config.yaml
dataset: "crops of objects in photos (Visual Genome)"
stem: "deep"
widths: [64, 112, 192]
init: "trunc_normal_002"
residual_init: "none"
optimizer: "soap"
precondition_frequency: 16
max_precond_dim: 512
one_sided: false
adamw_lr_other_params: 0.00071
warmup_steps: 310
adamw_weight_decay_other_params: 0.05
Rows from block 8, named by matrix and row number. Rows with one number belong to one channel. Each number is 50 + 15 x the weight over its row's rms, rounded and kept within 0 to 99. All counts start at 0. After the name is the row's rms in percent of the matrix's.
# convs0: first 3x3 conv (model.blocks.8.convs.0.weight, 192x192x3x3), inputs 108-116, a 3x3 kernel for each
# convs1: second 3x3 conv (model.blocks.8.convs.1.weight, 192x192x3x3, transposed), outputs 108-116, a 3x3 kernel for each
convs0.144 096:62 32 62 78 28 74 43 36 39 29 51 48 61 50 45 54 46 67 50 30 62 59 38 34 46 20 42 40 45 35 52 42 30 71 28 42 50 49 59 45 73 56 44 62 46 57 34 53 52 59 42 54 56 79 54 17 14 19 31 42 16 38 70 53 56 65 59 38 64 58 37 54 23 42 48 25 09 72 40 30 51
convs0.145 098:41 52 38 41 55 73 81 37 45 36 70 40 65 67 73 54 52 62 63 60 67 32 58 59 50 76 78 49 41 61 44 43 36 71 83 59 26 58 62 19 79 61 44 71 83 56 38 27 40 22 60 45 47 31 25 39 43 59 54 58 46 36 14 40 49 68 22 41 44 64 17 47 60 43 44 36 25 47 29 49 67
convs0.146 096:63 67 49 55 80 43 45 58 50 27 25 44 48 61 44 33 40 34 35 42 33 36 50 41 43 36 34 58 46 37 30 55 43 65 76 53 33 41 58 58 68 36 68 59 54 66 58 48 50 51 38 33 32 17 50 57 69 72 49 63 41 42 59 40 42 36 67 72 77 47 48 64 58 38 43 59 42 58 64 53 53
convs0.147 104:41 53 68 47 84 46 43 49 58 53 51 70 50 40 61 40 37 53 83 79 49 46 70 77 13 51 49 42 45 43 60 50 65 61 47 83 51 38 27 47 59 31 82 48 51 38 47 66 54 54 44 21 25 51 47 29 49 75 39 54 75 62 59 72 44 58 48 62 34 27 38 51 44 31 42 64 56 51 20 44 68
convs0.148 108:70 69 41 73 33 45 47 44 50 23 34 21 55 54 50 56 56 45 38 47 42 80 78 45 58 74 58 50 32 52 32 28 36 45 46 56 62 52 46 27 37 58 21 37 52 60 54 47 44 51 40 39 71 95 17 60 69 18 66 57 57 31 25 53 38 73 29 50 45 53 58 72 35 67 86 40 30 26 53 52 42
convs0.149 098:63 78 64 51 55 53 61 35 42 22 33 51 46 31 40 46 46 69 49 72 55 48 48 47 38 26 37 46 70 42 64 55 46 66 46 42 68 53 55 63 49 65 16 85 71 73 53 66 69 74 69 72 55 42 29 58 32 44 56 49 35 55 50 48 61 49 37 57 34 46 47 24 60 56 51 31 34 54 47 58 54
convs0.150 105:28 62 33 45 43 51 43 47 55 56 76 42 38 49 66 28 69 58 42 52 54 50 57 55 61 56 39 53 64 27 45 34 42 65 47 59 72 52 31 79 39 55 48 41 46 72 37 51 55 62 50 58 60 56 42 61 56 22 53 93 50 51 50 30 49 54 47 45 84 41 68 45 57 58 52 66 50 39 46 25 46
convs0.151 097:60 43 64 43 33 39 71 56 61 27 62 44 44 49 48 58 49 72 85 64 41 40 52 59 44 41 85 44 26 51 67 34 43 63 35 70 41 00 43 37 63 58 29 47 31 59 36 52 19 47 44 36 36 43 42 49 64 35 39 42 53 61 65 53 43 56 96 73 39 51 54 44 59 41 39 40 39 48 42 30 40
convs0.152 098:74 67 41 46 52 63 51 50 27 57 59 33 51 38 36 83 50 70 54 34 67 59 48 95 34 30 26 79 39 40 51 48 53 38 33 51 52 74 56 53 38 37 62 37 52 51 80 56 39 45 53 42 72 40 53 46 61 49 33 17 42 45 28 67 38 38 48 70 28 68 53 24 62 64 73 42 64 75 74 68 47
convs0.153 103:54 29 70 57 40 65 68 67 20 51 51 36 77 59 37 57 40 20 31 70 67 38 40 45 68 49 28 39 46 40 41 39 64 62 55 45 37 68 65 65 60 13 62 51 47 69 90 63 40 32 30 48 50 42 61 66 52 29 19 58 49 43 32 68 55 57 38 49 45 54 63 61 62 74 52 54 46 52 33 27 43
convs0.154 098:69 45 65 76 75 73 47 67 58 38 45 82 32 48 23 63 46 56 70 50 69 53 72 61 40 53 90 53 70 58 44 73 24 67 42 27 22 23 45 31 59 31 08 42 80 46 72 48 62 64 51 63 43 11 77 30 44 24 47 55 38 54 63 48 58 69 60 62 58 27 41 77 19 64 49 53 33 63 34 63 40
convs0.155 107:43 27 31 34 38 52 68 55 50 54 39 40 38 38 51 43 50 60 45 42 69 48 50 52 71 67 54 80 81 42 45 41 78 23 40 55 48 31 52 52 58 35 44 53 65 47 52 37 50 41 54 67 14 70 43 43 69 38 38 62 38 61 38 35 43 51 52 40 60 61 39 61 29 38 49 45 47 50 56 48 58
convs0.156 100:64 26 47 47 08 55 30 46 41 42 13 49 64 30 54 64 24 60 68 42 70 36 41 50 45 32 72 68 28 38 59 22 52 42 43 34 37 63 46 41 56 37 38 54 79 44 58 41 34 57 38 50 83 13 42 51 38 72 34 40 44 77 48 63 65 41 57 69 37 63 50 55 43 24 54 52 59 49 38 52 57
convs0.157 101:31 08 48 59 38 54 51 49 39 29 65 51 43 61 42 33 34 28 30 53 25 76 42 51 49 58 47 82 27 36 52 51 48 64 67 61 38 64 52 61 56 26 63 64 53 56 46 47 57 40 58 50 59 66 32 47 58 61 37 67 67 53 42 26 58 73 70 55 40 44 41 41 34 51 56 55 53 23 55 35 69
convs0.158 101:69 35 61 32 54 37 49 43 48 41 49 50 63 32 47 42 60 46 56 41 50 56 40 33 45 47 61 22 24 45 45 52 25 38 39 32 36 66 63 39 49 42 57 49 40 50 57 66 24 37 62 40 51 51 52 62 46 55 47 53 56 30 59 40 34 47 36 43 49 78 47 27 44 73 42 37 19 63 35 51 61
convs0.159 098:56 67 39 47 47 45 31 56 58 47 55 53 47 24 28 64 29 19 39 33 54 79 60 56 62 82 73 74 57 21 43 63 39 58 65 34 46 72 59 63 55 21 42 36 43 60 49 39 45 61 22 50 58 62 67 62 44 38 54 43 52 57 56 63 64 54 59 47 46 80 27 47 34 71 44 42 46 29 82 62 31
convs0.160 102:45 55 34 47 61 27 70 59 33 70 67 55 67 64 40 58 74 36 39 67 69 64 70 39 64 73 25 51 56 88 50 43 89 71 42 52 34 58 25 50 48 56 40 53 39 59 25 55 65 35 55 46 30 73 60 63 27 37 63 58 29 46 52 59 64 45 45 71 18 50 79 42 15 48 73 64 35 65 23 57 22
convs0.161 095:79 47 27 31 51 44 33 34 38 21 58 51 53 66 50 86 79 57 38 29 53 45 33 53 52 49 61 86 57 65 62 33 57 45 59 37 58 52 65 83 56 49 53 56 37 54 45 39 44 78 64 62 66 28 53 32 53 76 34 71 37 23 33 51 84 76 77 94 78 38 56 41 73 65 46 44 36 38 73 40 37
convs0.162 108:43 31 47 65 48 55 68 48 39 57 42 42 44 31 56 51 48 49 52 21 72 47 60 54 60 64 41 23 51 76 54 74 75 45 79 38 45 75 36 60 74 54 49 54 56 28 31 54 43 29 75 50 68 71 60 53 61 67 65 64 36 77 46 42 49 54 53 55 43 23 65 63 25 49 59 61 33 57 77 48 65
convs0.163 097:46 60 80 45 78 55 24 68 28 35 54 58 57 27 16 39 41 33 55 41 33 49 60 31 49 64 64 56 29 71 33 40 37 42 72 62 35 38 68 55 69 63 79 63 54 43 46 46 43 64 45 49 53 74 52 40 58 50 18 41 52 54 58 18 57 55 60 44 32 41 41 53 28 29 53 40 40 34 40 27 51
convs0.164 102:46 54 52 44 68 59 49 25 38 53 30 56 26 35 46 25 48 71 54 34 47 33 51 38 27 74 53 48 13 69 69 32 56 54 54 57 41 38 40 46 52 36 81 30 55 33 68 46 56 44 64 63 46 29 55 39 56 41 53 38 68 45 39 76 28 52 64 36 60 59 47 55 71 60 72 51 25 47 71 38 54
convs0.165 107:58 52 48 40 67 66 39 12 66 70 63 60 43 51 37 39 25 39 52 55 61 75 54 72 52 46 50 86 49 44 51 33 58 47 30 70 32 70 47 34 48 70 31 74 44 58 37 71 65 49 33 64 50 24 35 37 33 42 46 39 67 55 59 55 57 57 45 55 16 46 43 30 29 63 65 61 52 42 36 52 17
convs0.166 099:30 42 68 44 37 46 22 34 68 39 50 33 30 47 65 74 24 21 55 56 48 31 64 23 43 51 64 32 23 20 38 32 53 42 58 58 41 41 68 34 36 37 30 59 42 47 58 61 55 50 61 77 60 65 40 41 50 66 69 38 41 40 43 42 14 50 62 45 50 61 51 40 12 40 66 89 31 37 60 54 41
convs0.167 105:68 33 41 51 63 41 93 42 21 46 59 57 56 59 30 32 43 32 13 23 54 50 39 54 57 40 37 39 50 67 81 70 58 48 46 45 49 24 40 53 49 38 59 62 57 35 48 32 64 47 27 72 24 49 59 65 42 49 47 52 49 40 82 46 57 57 78 63 49 78 51 67 47 31 17 35 47 61 50 50 63
convs0.168 104:44 62 64 72 71 42 71 48 64 42 67 50 50 50 34 67 50 40 17 56 61 31 44 52 65 52 46 41 78 63 76 67 60 55 61 43 26 36 75 54 62 34 62 64 10 38 42 58 46 54 46 47 56 36 56 85 67 68 62 40 27 18 58 87 41 63 68 52 46 57 45 39 55 61 50 54 57 59 41 51 41
convs0.169 095:20 57 20 60 53 39 58 54 54 18 48 47 48 32 31 40 59 60 62 42 47 52 62 66 42 52 68 49 40 52 58 41 27 50 41 56 46 65 22 37 68 60 24 69 76 48 21 32 21 45 49 71 85 41 33 66 30 65 60 62 63 70 40 62 54 29 27 42 38 43 26 20 51 50 57 59 62 56 60 31 41
convs0.170 105:43 46 60 67 45 35 39 49 44 56 72 37 31 46 64 66 48 50 28 78 81 69 51 29 44 26 47 44 35 46 65 36 84 46 52 44 45 08 57 48 52 45 38 33 48 69 41 42 56 39 45 55 58 70 44 21 57 58 44 44 38 49 50 40 64 59 58 49 67 30 40 72 68 30 41 36 40 50 41 61 41
convs0.171 098:41 36 54 62 35 43 56 42 49 60 49 04 40 55 38 39 69 46 45 91 46 45 57 49 40 53 50 57 20 51 65 74 89 55 50 88 34 34 46 52 49 47 39 40 37 79 47 61 59 53 48 61 44 62 57 39 67 48 52 77 58 65 65 33 52 55 46 60 49 65 48 56 48 23 47 31 35 41 65 36 44
convs0.172 101:39 56 48 69 52 58 38 61 57 35 52 29 56 70 60 67 68 28 47 58 63 56 59 44 77 61 30 49 62 23 28 45 39 25 82 38 26 71 44 40 64 69 54 39 64 50 43 71 75 56 41 69 60 52 41 63 09 38 69 49 74 64 48 52 68 30 52 56 44 61 34 34 24 44 69 52 45 64 61 39 67
convs0.173 103:33 39 50 21 57 49 42 32 57 57 42 53 63 49 55 86 66 51 55 91 24 52 63 24 52 59 42 39 50 48 55 34 69 62 49 81 58 62 23 43 63 31 59 73 43 28 66 47 76 50 30 39 55 73 42 38 44 46 57 54 54 58 48 77 21 61 46 42 78 61 22 81 37 50 67 40 60 47 32 37 46
convs0.174 096:21 68 38 58 64 33 60 40 50 29 37 55 56 45 35 44 60 71 51 61 67 66 50 63 29 48 71 68 56 45 56 61 52 60 56 54 57 57 64 50 58 72 74 45 41 69 43 65 33 47 37 38 55 38 72 60 51 28 45 55 80 72 48 44 35 27 34 40 77 16 39 68 58 71 63 49 63 59 45 46 46
convs0.175 104:41 34 54 48 59 64 77 36 66 38 41 17 15 50 43 35 58 51 39 43 59 45 21 77 40 74 61 76 17 34 61 88 17 45 61 70 42 61 46 34 64 29 21 41 56 47 84 41 28 60 58 36 41 55 63 35 59 38 78 54 49 77 77 40 86 43 36 65 41 10 25 61 43 73 54 40 47 45 63 21 36
convs0.176 097:41 52 67 25 64 43 58 75 56 36 52 49 31 80 56 81 63 71 38 63 62 65 68 60 64 56 65 43 57 74 50 75 46 28 63 37 31 36 39 40 52 55 45 29 35 37 45 54 73 57 67 79 66 51 53 69 37 51 43 55 74 45 37 52 60 63 40 59 49 59 70 71 52 39 42 64 27 40 65 61 37
convs0.177 105:28 71 40 29 30 70 46 53 41 37 39 61 65 39 46 47 29 39 69 39 59 38 51 80 63 81 14 26 21 61 17 62 45 12 70 39 41 70 22 27 65 42 48 56 39 54 68 59 44 37 29 42 34 40 45 50 65 56 73 45 50 48 34 64 50 47 35 54 42 17 43 46 36 45 39 43 40 47 36 44 23
convs0.178 100:89 56 35 80 34 59 85 66 43 70 71 46 69 42 53 51 29 45 24 47 36 25 31 33 69 36 21 56 19 34 67 28 34 31 24 48 99 42 19 31 59 30 53 41 39 29 70 30 70 58 40 36 96 48 53 63 38 65 51 42 71 42 28 45 40 57 51 66 39 45 52 38 42 36 21 58 32 69 47 59 54
convs0.179 108:57 48 47 50 36 29 59 23 56 72 41 55 59 45 69 43 41 47 41 51 34 68 42 56 45 69 80 32 87 57 73 28 61 75 20 67 43 53 28 67 77 65 41 52 35 42 38 25 58 47 56 51 47 69 63 60 42 47 62 53 35 40 28 57 40 48 59 71 50 47 62 56 21 45 38 59 66 29 51 52 38
convs0.180 096:38 40 39 27 46 52 57 61 56 51 59 54 49 60 21 36 53 65 47 46 63 58 27 41 52 51 55 79 48 17 57 50 39 21 57 52 46 40 42 73 21 35 28 31 58 30 60 45 46 49 48 28 52 58 63 38 48 79 65 58 44 44 34 55 31 33 74 47 37 64 58 53 45 17 32 56 52 49 04 49 35
convs0.181 092:61 49 34 54 38 14 61 68 22 55 69 67 40 56 49 47 44 50 61 51 40 42 79 43 48 57 75 70 44 42 65 50 58 85 69 69 58 61 65 51 61 64 33 45 38 56 73 81 22 48 40 41 56 38 32 32 45 61 60 44 56 87 84 60 56 39 40 57 33 31 25 29 59 38 47 48 80 44 44 49 39
convs0.182 097:68 75 54 51 69 45 57 15 24 36 48 32 30 21 12 59 65 47 42 50 46 43 43 47 61 69 63 32 50 60 38 54 61 26 66 65 27 63 54 46 48 56 46 36 35 38 55 45 56 67 36 48 45 58 34 43 48 34 65 53 44 30 32 45 39 73 58 55 33 59 23 59 43 30 41 12 40 56 60 43 49
convs0.183 100:28 58 70 62 74 42 33 52 38 57 57 44 51 47 34 48 59 72 37 54 55 36 61 44 41 88 18 80 32 44 56 66 62 50 40 54 62 18 70 49 39 49 69 34 42 42 36 70 53 39 32 47 32 45 37 48 69 51 48 57 36 36 69 36 50 50 49 24 61 46 48 39 19 51 83 34 59 56 31 52 63
convs0.184 098:43 40 39 52 32 41 50 46 42 52 34 39 64 54 45 46 40 47 68 41 55 41 29 73 38 50 55 41 46 75 49 43 49 74 47 50 43 60 29 68 55 45 74 64 54 70 54 57 17 43 38 70 51 47 40 48 29 23 61 49 39 63 70 63 73 42 45 52 70 46 32 55 70 49 49 24 37 34 70 27 62
convs0.185 099:56 52 33 53 46 53 63 53 70 46 49 42 53 34 45 58 71 41 20 62 81 40 51 49 69 57 23 54 33 78 54 47 71 50 42 78 42 44 50 70 65 51 56 33 35 51 53 60 57 50 25 57 24 40 53 48 63 68 55 55 52 56 56 46 47 40 44 43 10 46 21 16 39 66 35 59 70 61 52 50 36
convs1.144 104:65 51 51 57 76 49 78 53 45 40 54 50 64 40 17 86 57 51 52 34 39 57 57 43 59 33 41 50 40 54 46 45 53 36 49 55 42 38 26 27 26 45 77 60 47 45 51 40 42 71 41 50 62 50 25 58 51 11 47 64 39 57 21 25 52 49 55 42 61 61 42 31 38 62 44 37 48 50 56 60 60
convs1.145 102:72 71 55 37 35 56 37 46 27 33 42 55 28 35 39 42 61 57 28 53 78 57 41 40 50 21 46 58 33 62 28 93 64 38 22 52 37 49 52 88 59 75 77 59 68 62 54 47 65 42 40 65 63 52 61 56 81 45 52 49 37 55 53 32 58 27 19 32 56 38 48 57 36 51 47 41 40 51 46 63 57
convs1.146 098:53 48 60 56 45 83 77 43 63 50 36 59 43 44 55 43 73 40 66 63 57 17 45 44 34 60 80 57 48 46 62 38 53 35 84 47 39 64 25 46 39 33 56 33 67 43 37 81 53 32 45 55 36 35 30 62 58 30 77 49 37 56 52 41 77 53 51 40 67 51 86 74 49 59 55 34 43 45 48 47 17
convs1.147 100:67 46 64 39 33 44 64 35 25 55 57 48 71 61 47 47 51 79 43 87 90 26 54 30 72 54 45 43 24 32 58 38 34 30 56 57 39 26 73 27 46 40 27 57 69 50 43 55 70 59 23 56 59 48 39 30 68 41 49 42 57 31 50 65 68 40 34 65 62 35 37 52 47 42 82 64 39 58 38 39 44
convs1.148 101:53 40 54 36 57 72 82 37 31 47 56 49 28 78 72 47 50 27 40 67 46 42 64 30 51 65 49 41 43 70 51 26 47 07 50 69 69 59 33 44 62 49 60 56 29 46 61 82 33 40 50 70 49 65 71 69 48 59 41 29 65 40 50 36 21 44 37 24 51 33 36 53 68 67 67 73 75 66 73 55 40
convs1.149 097:44 47 49 45 35 47 39 29 63 47 49 59 42 36 37 22 56 29 69 39 55 61 44 44 72 52 50 67 63 82 61 48 29 57 47 77 41 34 64 38 40 37 64 66 42 67 51 40 38 63 62 42 58 50 40 63 56 48 57 87 40 58 60 23 41 58 43 43 36 51 57 70 53 60 46 47 55 57 48 54 33
convs1.150 102:36 38 51 42 45 49 64 48 43 24 33 41 31 52 42 63 52 57 36 66 71 49 58 55 61 30 67 23 52 49 54 84 62 86 21 55 55 76 67 53 38 59 38 37 71 57 47 85 51 49 45 61 32 30 65 62 66 58 50 84 58 49 36 53 61 41 44 57 51 36 48 37 53 61 69 58 54 91 49 87 65
convs1.151 097:40 59 52 58 47 54 51 54 46 29 36 30 54 52 68 61 44 53 58 59 61 63 42 40 46 35 39 29 45 39 57 55 19 71 87 72 48 65 36 54 32 44 47 44 49 56 30 45 60 27 39 62 60 51 46 36 66 52 55 74 50 75 56 38 58 62 36 58 54 76 65 71 25 53 58 66 45 53 73 37 57
convs1.152 099:69 65 45 50 47 53 45 47 58 20 42 46 85 50 42 64 55 83 67 68 64 64 47 29 57 61 83 35 41 46 83 25 41 65 70 77 49 43 51 65 63 65 50 40 48 36 45 80 73 46 65 51 57 82 44 50 72 66 69 50 55 42 45 55 51 62 43 68 41 61 51 52 50 56 42 42 59 41 65 51 44
convs1.153 101:41 43 38 37 41 52 58 32 64 28 51 35 70 52 40 74 60 47 44 50 61 57 43 42 65 46 26 80 80 15 20 46 29 00 58 43 55 77 48 78 56 69 42 27 09 42 29 43 39 55 48 53 70 59 68 43 45 46 51 39 44 37 55 52 60 40 39 36 51 26 50 17 45 62 62 46 52 50 55 23 58
convs1.154 095:39 28 53 42 52 45 43 61 54 81 67 53 79 62 56 38 53 78 28 48 99 49 58 95 58 76 71 64 55 18 50 28 47 44 13 67 70 56 85 50 82 62 51 88 89 32 49 49 69 50 32 69 39 64 58 42 52 43 54 53 38 41 33 49 60 53 50 58 58 60 60 67 56 52 81 32 58 66 39 70 54
convs1.155 108:52 47 54 20 53 37 57 55 48 52 51 34 37 31 55 64 21 56 64 29 48 45 66 45 29 65 59 27 36 99 27 56 97 69 34 52 79 63 53 44 50 38 33 57 47 16 46 74 38 54 34 56 54 38 37 54 53 31 64 55 54 47 38 37 53 36 41 65 36 61 63 28 78 95 49 45 76 51 60 70 45
convs1.156 099:78 46 57 18 44 56 59 43 35 35 63 62 53 76 83 75 65 47 60 24 35 49 59 37 51 69 27 44 58 50 49 59 40 47 49 42 49 67 52 41 56 54 50 40 42 63 46 51 59 45 64 54 37 50 34 38 25 49 47 33 65 71 58 53 61 57 58 32 32 57 51 43 67 43 66 44 21 29 32 33 20
convs1.157 095:79 60 45 50 67 36 36 74 28 61 45 55 40 67 40 65 41 53 67 72 39 49 71 49 58 48 51 56 46 59 42 21 68 41 50 45 54 23 40 65 57 72 43 56 80 61 56 63 72 66 68 40 59 30 40 72 56 48 67 70 76 58 73 76 49 50 46 68 83 57 49 46 70 45 22 52 80 66 58 65 44
convs1.158 105:48 74 45 54 33 72 55 65 57 54 41 69 59 61 51 69 30 48 72 57 58 68 25 63 39 47 17 76 53 22 68 34 30 73 41 58 70 48 51 57 51 39 43 68 72 39 68 53 52 69 59 61 64 48 70 43 56 50 47 40 58 39 44 36 56 77 52 69 57 61 80 50 57 67 55 36 31 44 38 39 59
convs1.159 096:55 65 58 41 56 61 54 21 72 50 63 63 40 59 59 55 37 49 33 54 71 72 66 54 53 57 37 62 54 36 39 38 76 26 35 76 54 87 60 47 67 37 50 54 72 60 45 30 38 50 41 37 16 53 57 42 38 59 47 35 67 54 45 49 53 50 34 57 57 57 60 07 27 39 44 49 55 26 52 31 43
convs1.160 103:80 16 53 65 20 31 57 54 61 84 50 51 83 51 68 55 33 25 72 55 51 74 60 51 60 48 48 15 41 45 47 34 57 26 55 42 69 84 61 43 62 55 53 32 46 53 63 34 43 49 30 56 62 37 33 46 56 18 64 71 77 28 52 69 67 52 67 54 73 54 49 40 60 62 58 44 54 62 33 40 37
convs1.161 099:67 60 68 51 00 58 33 28 46 29 31 36 36 53 57 40 46 59 54 57 87 53 23 60 53 34 45 25 50 43 30 51 48 50 67 39 52 62 62 47 59 32 10 54 26 74 29 49 27 55 39 47 49 53 73 39 61 77 48 26 47 53 37 63 48 36 43 58 45 51 42 77 72 59 47 51 40 48 59 46 27
convs1.162 107:47 26 36 34 56 46 43 68 32 33 22 61 56 48 56 44 36 34 74 60 68 28 48 67 36 55 50 56 32 80 38 65 64 40 76 53 43 49 53 69 51 44 59 38 75 43 56 43 40 51 42 79 63 59 32 67 73 27 35 53 53 53 32 46 49 38 64 36 46 33 22 35 71 62 29 58 55 53 15 41 53
convs1.163 103:72 35 77 99 46 56 64 85 64 34 51 64 63 47 64 34 41 52 51 41 38 41 44 15 69 26 33 73 75 41 47 44 30 64 54 43 29 44 35 41 62 45 42 74 50 50 57 43 48 44 11 58 64 45 38 60 55 41 44 70 43 50 70 45 58 50 27 40 45 42 34 46 56 56 71 49 26 46 18 46 24
convs1.164 099:58 35 52 38 46 77 27 72 85 66 43 48 45 75 59 65 65 59 42 79 62 67 59 53 37 63 40 29 55 66 22 59 53 42 52 64 56 70 45 61 43 53 62 41 31 29 83 46 60 65 51 42 63 56 43 38 61 41 30 73 35 39 57 24 52 47 53 57 48 84 64 31 39 74 31 54 76 47 53 50 40
convs1.165 101:58 52 26 60 16 50 54 59 33 64 46 65 77 68 34 51 91 58 49 48 39 31 47 35 54 43 31 33 48 48 70 58 52 40 60 60 60 44 32 54 31 37 53 40 70 58 65 38 40 36 51 42 27 53 58 46 46 50 53 68 63 71 65 48 37 39 70 46 74 58 45 13 67 39 41 37 33 36 61 41 86
convs1.166 095:57 41 64 46 45 57 51 57 43 67 68 59 42 52 55 48 37 54 58 36 63 74 66 77 61 42 36 27 54 28 55 54 43 47 59 78 37 35 43 57 39 28 21 40 51 34 51 66 46 71 53 65 69 74 44 27 41 55 51 72 62 74 77 74 75 54 54 54 49 55 45 53 66 53 50 53 53 56 56 60 49
convs1.167 103:54 58 51 65 64 65 43 65 33 38 51 60 18 63 53 55 64 50 37 55 16 51 40 44 54 50 65 62 13 39 42 63 31 69 59 42 55 46 54 34 55 49 51 84 36 50 63 52 43 63 55 64 56 48 52 37 40 31 61 61 65 57 65 46 47 57 65 59 43 70 82 65 36 41 74 64 33 65 74 59 46
convs1.168 099:52 77 69 61 63 43 41 38 05 36 31 45 36 56 36 40 61 73 64 30 23 47 66 43 20 47 58 66 21 47 19 56 43 51 31 62 80 31 49 38 55 52 28 44 51 88 39 47 67 50 70 64 54 93 63 48 52 42 45 65 11 70 74 68 38 57 21 38 95 41 99 43 48 61 71 46 57 72 71 42 33
convs1.169 099:59 25 46 41 56 19 36 69 36 45 39 21 58 57 33 63 72 58 70 31 74 55 63 40 53 67 53 54 54 24 86 38 47 46 43 66 43 42 58 52 39 51 53 45 76 68 77 42 46 46 32 52 60 47 42 36 47 50 58 39 56 52 44 54 65 39 41 46 50 50 39 54 53 49 35 41 52 48 51 71 58
convs1.170 098:45 49 45 68 47 48 51 63 50 57 59 51 46 58 47 48 44 54 40 44 42 50 38 52 54 27 41 56 46 39 33 52 29 37 69 46 38 67 57 49 51 63 30 47 45 48 45 64 44 54 57 54 43 46 84 47 77 46 49 23 26 59 59 44 64 51 46 59 56 48 58 43 51 50 78 51 23 43 41 60 43
convs1.171 096:29 47 49 41 30 46 41 47 50 49 43 45 40 39 53 50 50 63 35 35 48 19 54 43 54 50 46 36 39 65 60 33 54 84 88 26 46 42 33 63 53 54 49 35 43 54 44 32 38 30 53 61 45 29 47 42 69 67 56 61 46 46 38 55 72 59 37 62 63 51 37 36 77 26 41 82 33 70 54 48 45
convs1.172 099:60 40 76 57 44 44 54 55 67 76 51 74 38 54 44 49 49 85 67 39 60 31 66 46 45 73 43 42 58 78 75 65 52 53 50 48 64 88 61 52 40 45 62 48 32 45 40 30 38 35 38 76 91 40 39 61 69 53 66 50 52 50 75 67 35 26 37 53 57 59 43 45 55 66 33 54 91 48 43 71 79
convs1.173 104:71 66 44 45 35 44 60 52 50 69 42 49 47 51 71 59 77 56 49 53 38 54 41 38 72 43 59 52 28 55 35 37 45 51 54 49 61 39 72 34 75 57 50 53 71 70 38 23 78 51 21 33 29 60 31 57 62 47 56 43 50 33 34 54 67 28 48 73 74 81 80 36 50 79 55 61 50 49 40 71 51
convs1.174 101:56 63 62 73 36 21 36 40 54 62 42 48 62 31 15 06 45 36 70 69 60 58 53 38 68 32 62 64 71 44 67 56 32 44 28 33 46 43 39 32 32 69 29 54 34 49 39 89 04 52 68 32 43 43 85 53 56 38 52 58 53 42 41 53 50 49 29 25 45 58 43 39 34 71 45 62 74 74 38 66 42
convs1.175 103:44 35 41 65 65 54 46 42 62 79 41 46 55 72 41 31 24 41 41 50 83 25 57 51 41 25 18 44 62 61 54 09 53 67 69 54 44 37 71 72 33 62 39 77 60 43 86 59 53 55 41 64 71 60 55 60 42 56 37 64 33 58 59 58 61 79 54 50 71 30 40 79 43 52 29 40 26 53 56 20 36
convs1.176 093:79 60 56 73 44 52 86 67 48 36 53 05 59 58 40 70 66 53 45 67 38 60 53 37 64 49 49 50 25 52 38 70 69 48 39 55 55 36 36 36 43 59 59 32 43 52 64 69 57 80 73 25 63 51 46 44 51 32 65 71 77 42 76 45 47 30 54 47 70 73 56 67 42 51 54 56 59 59 66 66 41
convs1.177 105:67 63 27 67 62 53 87 51 57 72 58 69 48 51 36 22 64 33 55 55 84 43 59 65 31 69 44 34 00 30 48 04 55 35 33 59 38 50 51 49 39 51 43 35 68 42 46 45 71 54 71 81 50 65 07 36 72 67 59 46 70 26 51 54 45 34 64 51 68 61 68 58 20 76 68 49 48 61 48 60 42
convs1.178 098:56 59 34 28 56 49 37 53 58 35 43 46 15 60 35 37 41 49 29 43 52 38 41 46 31 57 27 45 68 48 58 47 52 99 71 54 62 57 35 73 59 61 74 79 24 49 53 65 59 62 47 80 43 56 46 24 07 44 33 02 39 34 43 44 40 53 43 47 76 29 31 39 53 17 46 58 65 43 80 41 31
convs1.179 100:24 60 27 70 56 47 50 71 37 45 74 68 45 62 52 52 53 42 46 58 58 52 81 23 58 46 56 44 67 38 54 44 71 44 25 55 49 65 42 48 71 58 46 28 29 62 33 32 44 67 43 59 44 31 78 66 70 64 58 80 61 55 65 65 75 59 55 37 42 24 36 34 37 60 54 36 44 40 24 43 57
convs1.180 103:76 70 54 59 45 21 58 57 45 52 57 52 66 63 68 58 54 65 73 66 63 31 60 58 57 38 32 54 57 76 65 66 51 43 64 27 07 38 36 26 49 30 29 27 42 55 37 54 49 59 22 23 35 41 61 73 44 44 35 35 50 43 32 15 46 41 50 50 58 30 48 26 66 62 72 47 73 66 47 44 74
convs1.181 099:54 58 43 43 36 41 47 61 35 75 39 58 72 41 58 54 53 43 33 46 67 64 10 65 65 43 31 52 33 23 52 36 31 55 36 36 33 39 31 49 16 19 38 49 57 90 74 58 27 50 49 33 49 43 46 19 52 54 60 53 42 48 67 56 49 82 78 49 63 48 53 48 14 61 62 35 44 46 21 67 45
convs1.182 098:47 45 41 45 22 46 46 70 32 71 49 67 65 62 81 56 73 65 62 26 41 64 34 62 45 60 51 74 92 57 34 68 59 45 45 92 73 41 29 49 38 49 52 36 40 52 69 49 55 56 66 47 42 28 65 37 54 66 56 67 51 70 31 58 67 55 47 58 54 34 20 36 43 35 58 52 63 57 66 45 15
convs1.183 102:47 29 77 43 47 75 44 47 64 53 61 62 74 47 68 35 42 10 59 36 38 60 50 43 83 35 67 35 63 49 30 62 55 54 52 60 29 59 39 58 59 54 34 87 80 57 85 47 58 68 53 58 71 54 58 63 34 59 71 59 78 43 71 53 59 66 50 51 53 50 59 54 32 34 41 58 44 52 32 49 37
convs1.184 095:50 53 42 40 39 57 13 61 14 51 59 52 62 42 55 23 38 37 61 20 51 60 66 59 43 62 40 73 78 45 68 52 51 32 65 43 62 45 68 52 62 31 45 58 60 56 69 35 39 43 73 21 42 31 59 52 79 68 64 47 48 46 46 49 54 50 28 54 39 67 71 58 41 43 45 43 44 53 44 88 28
convs1.185 098:33 46 56 69 58 41 67 23 69 71 28 43 39 57 55 23 39 34 47 15 65 49 56 48 56 54 46 60 36 34 84 54 74 59 52 27 44 50 22 56 34 33 46 43 52 74 80 43 52 38 23 45 47 43 66 50 45 42 37 35 58 50 61 59 36 71 60 66 76 42 77 50 46 36 70 50 46 63 65 25 83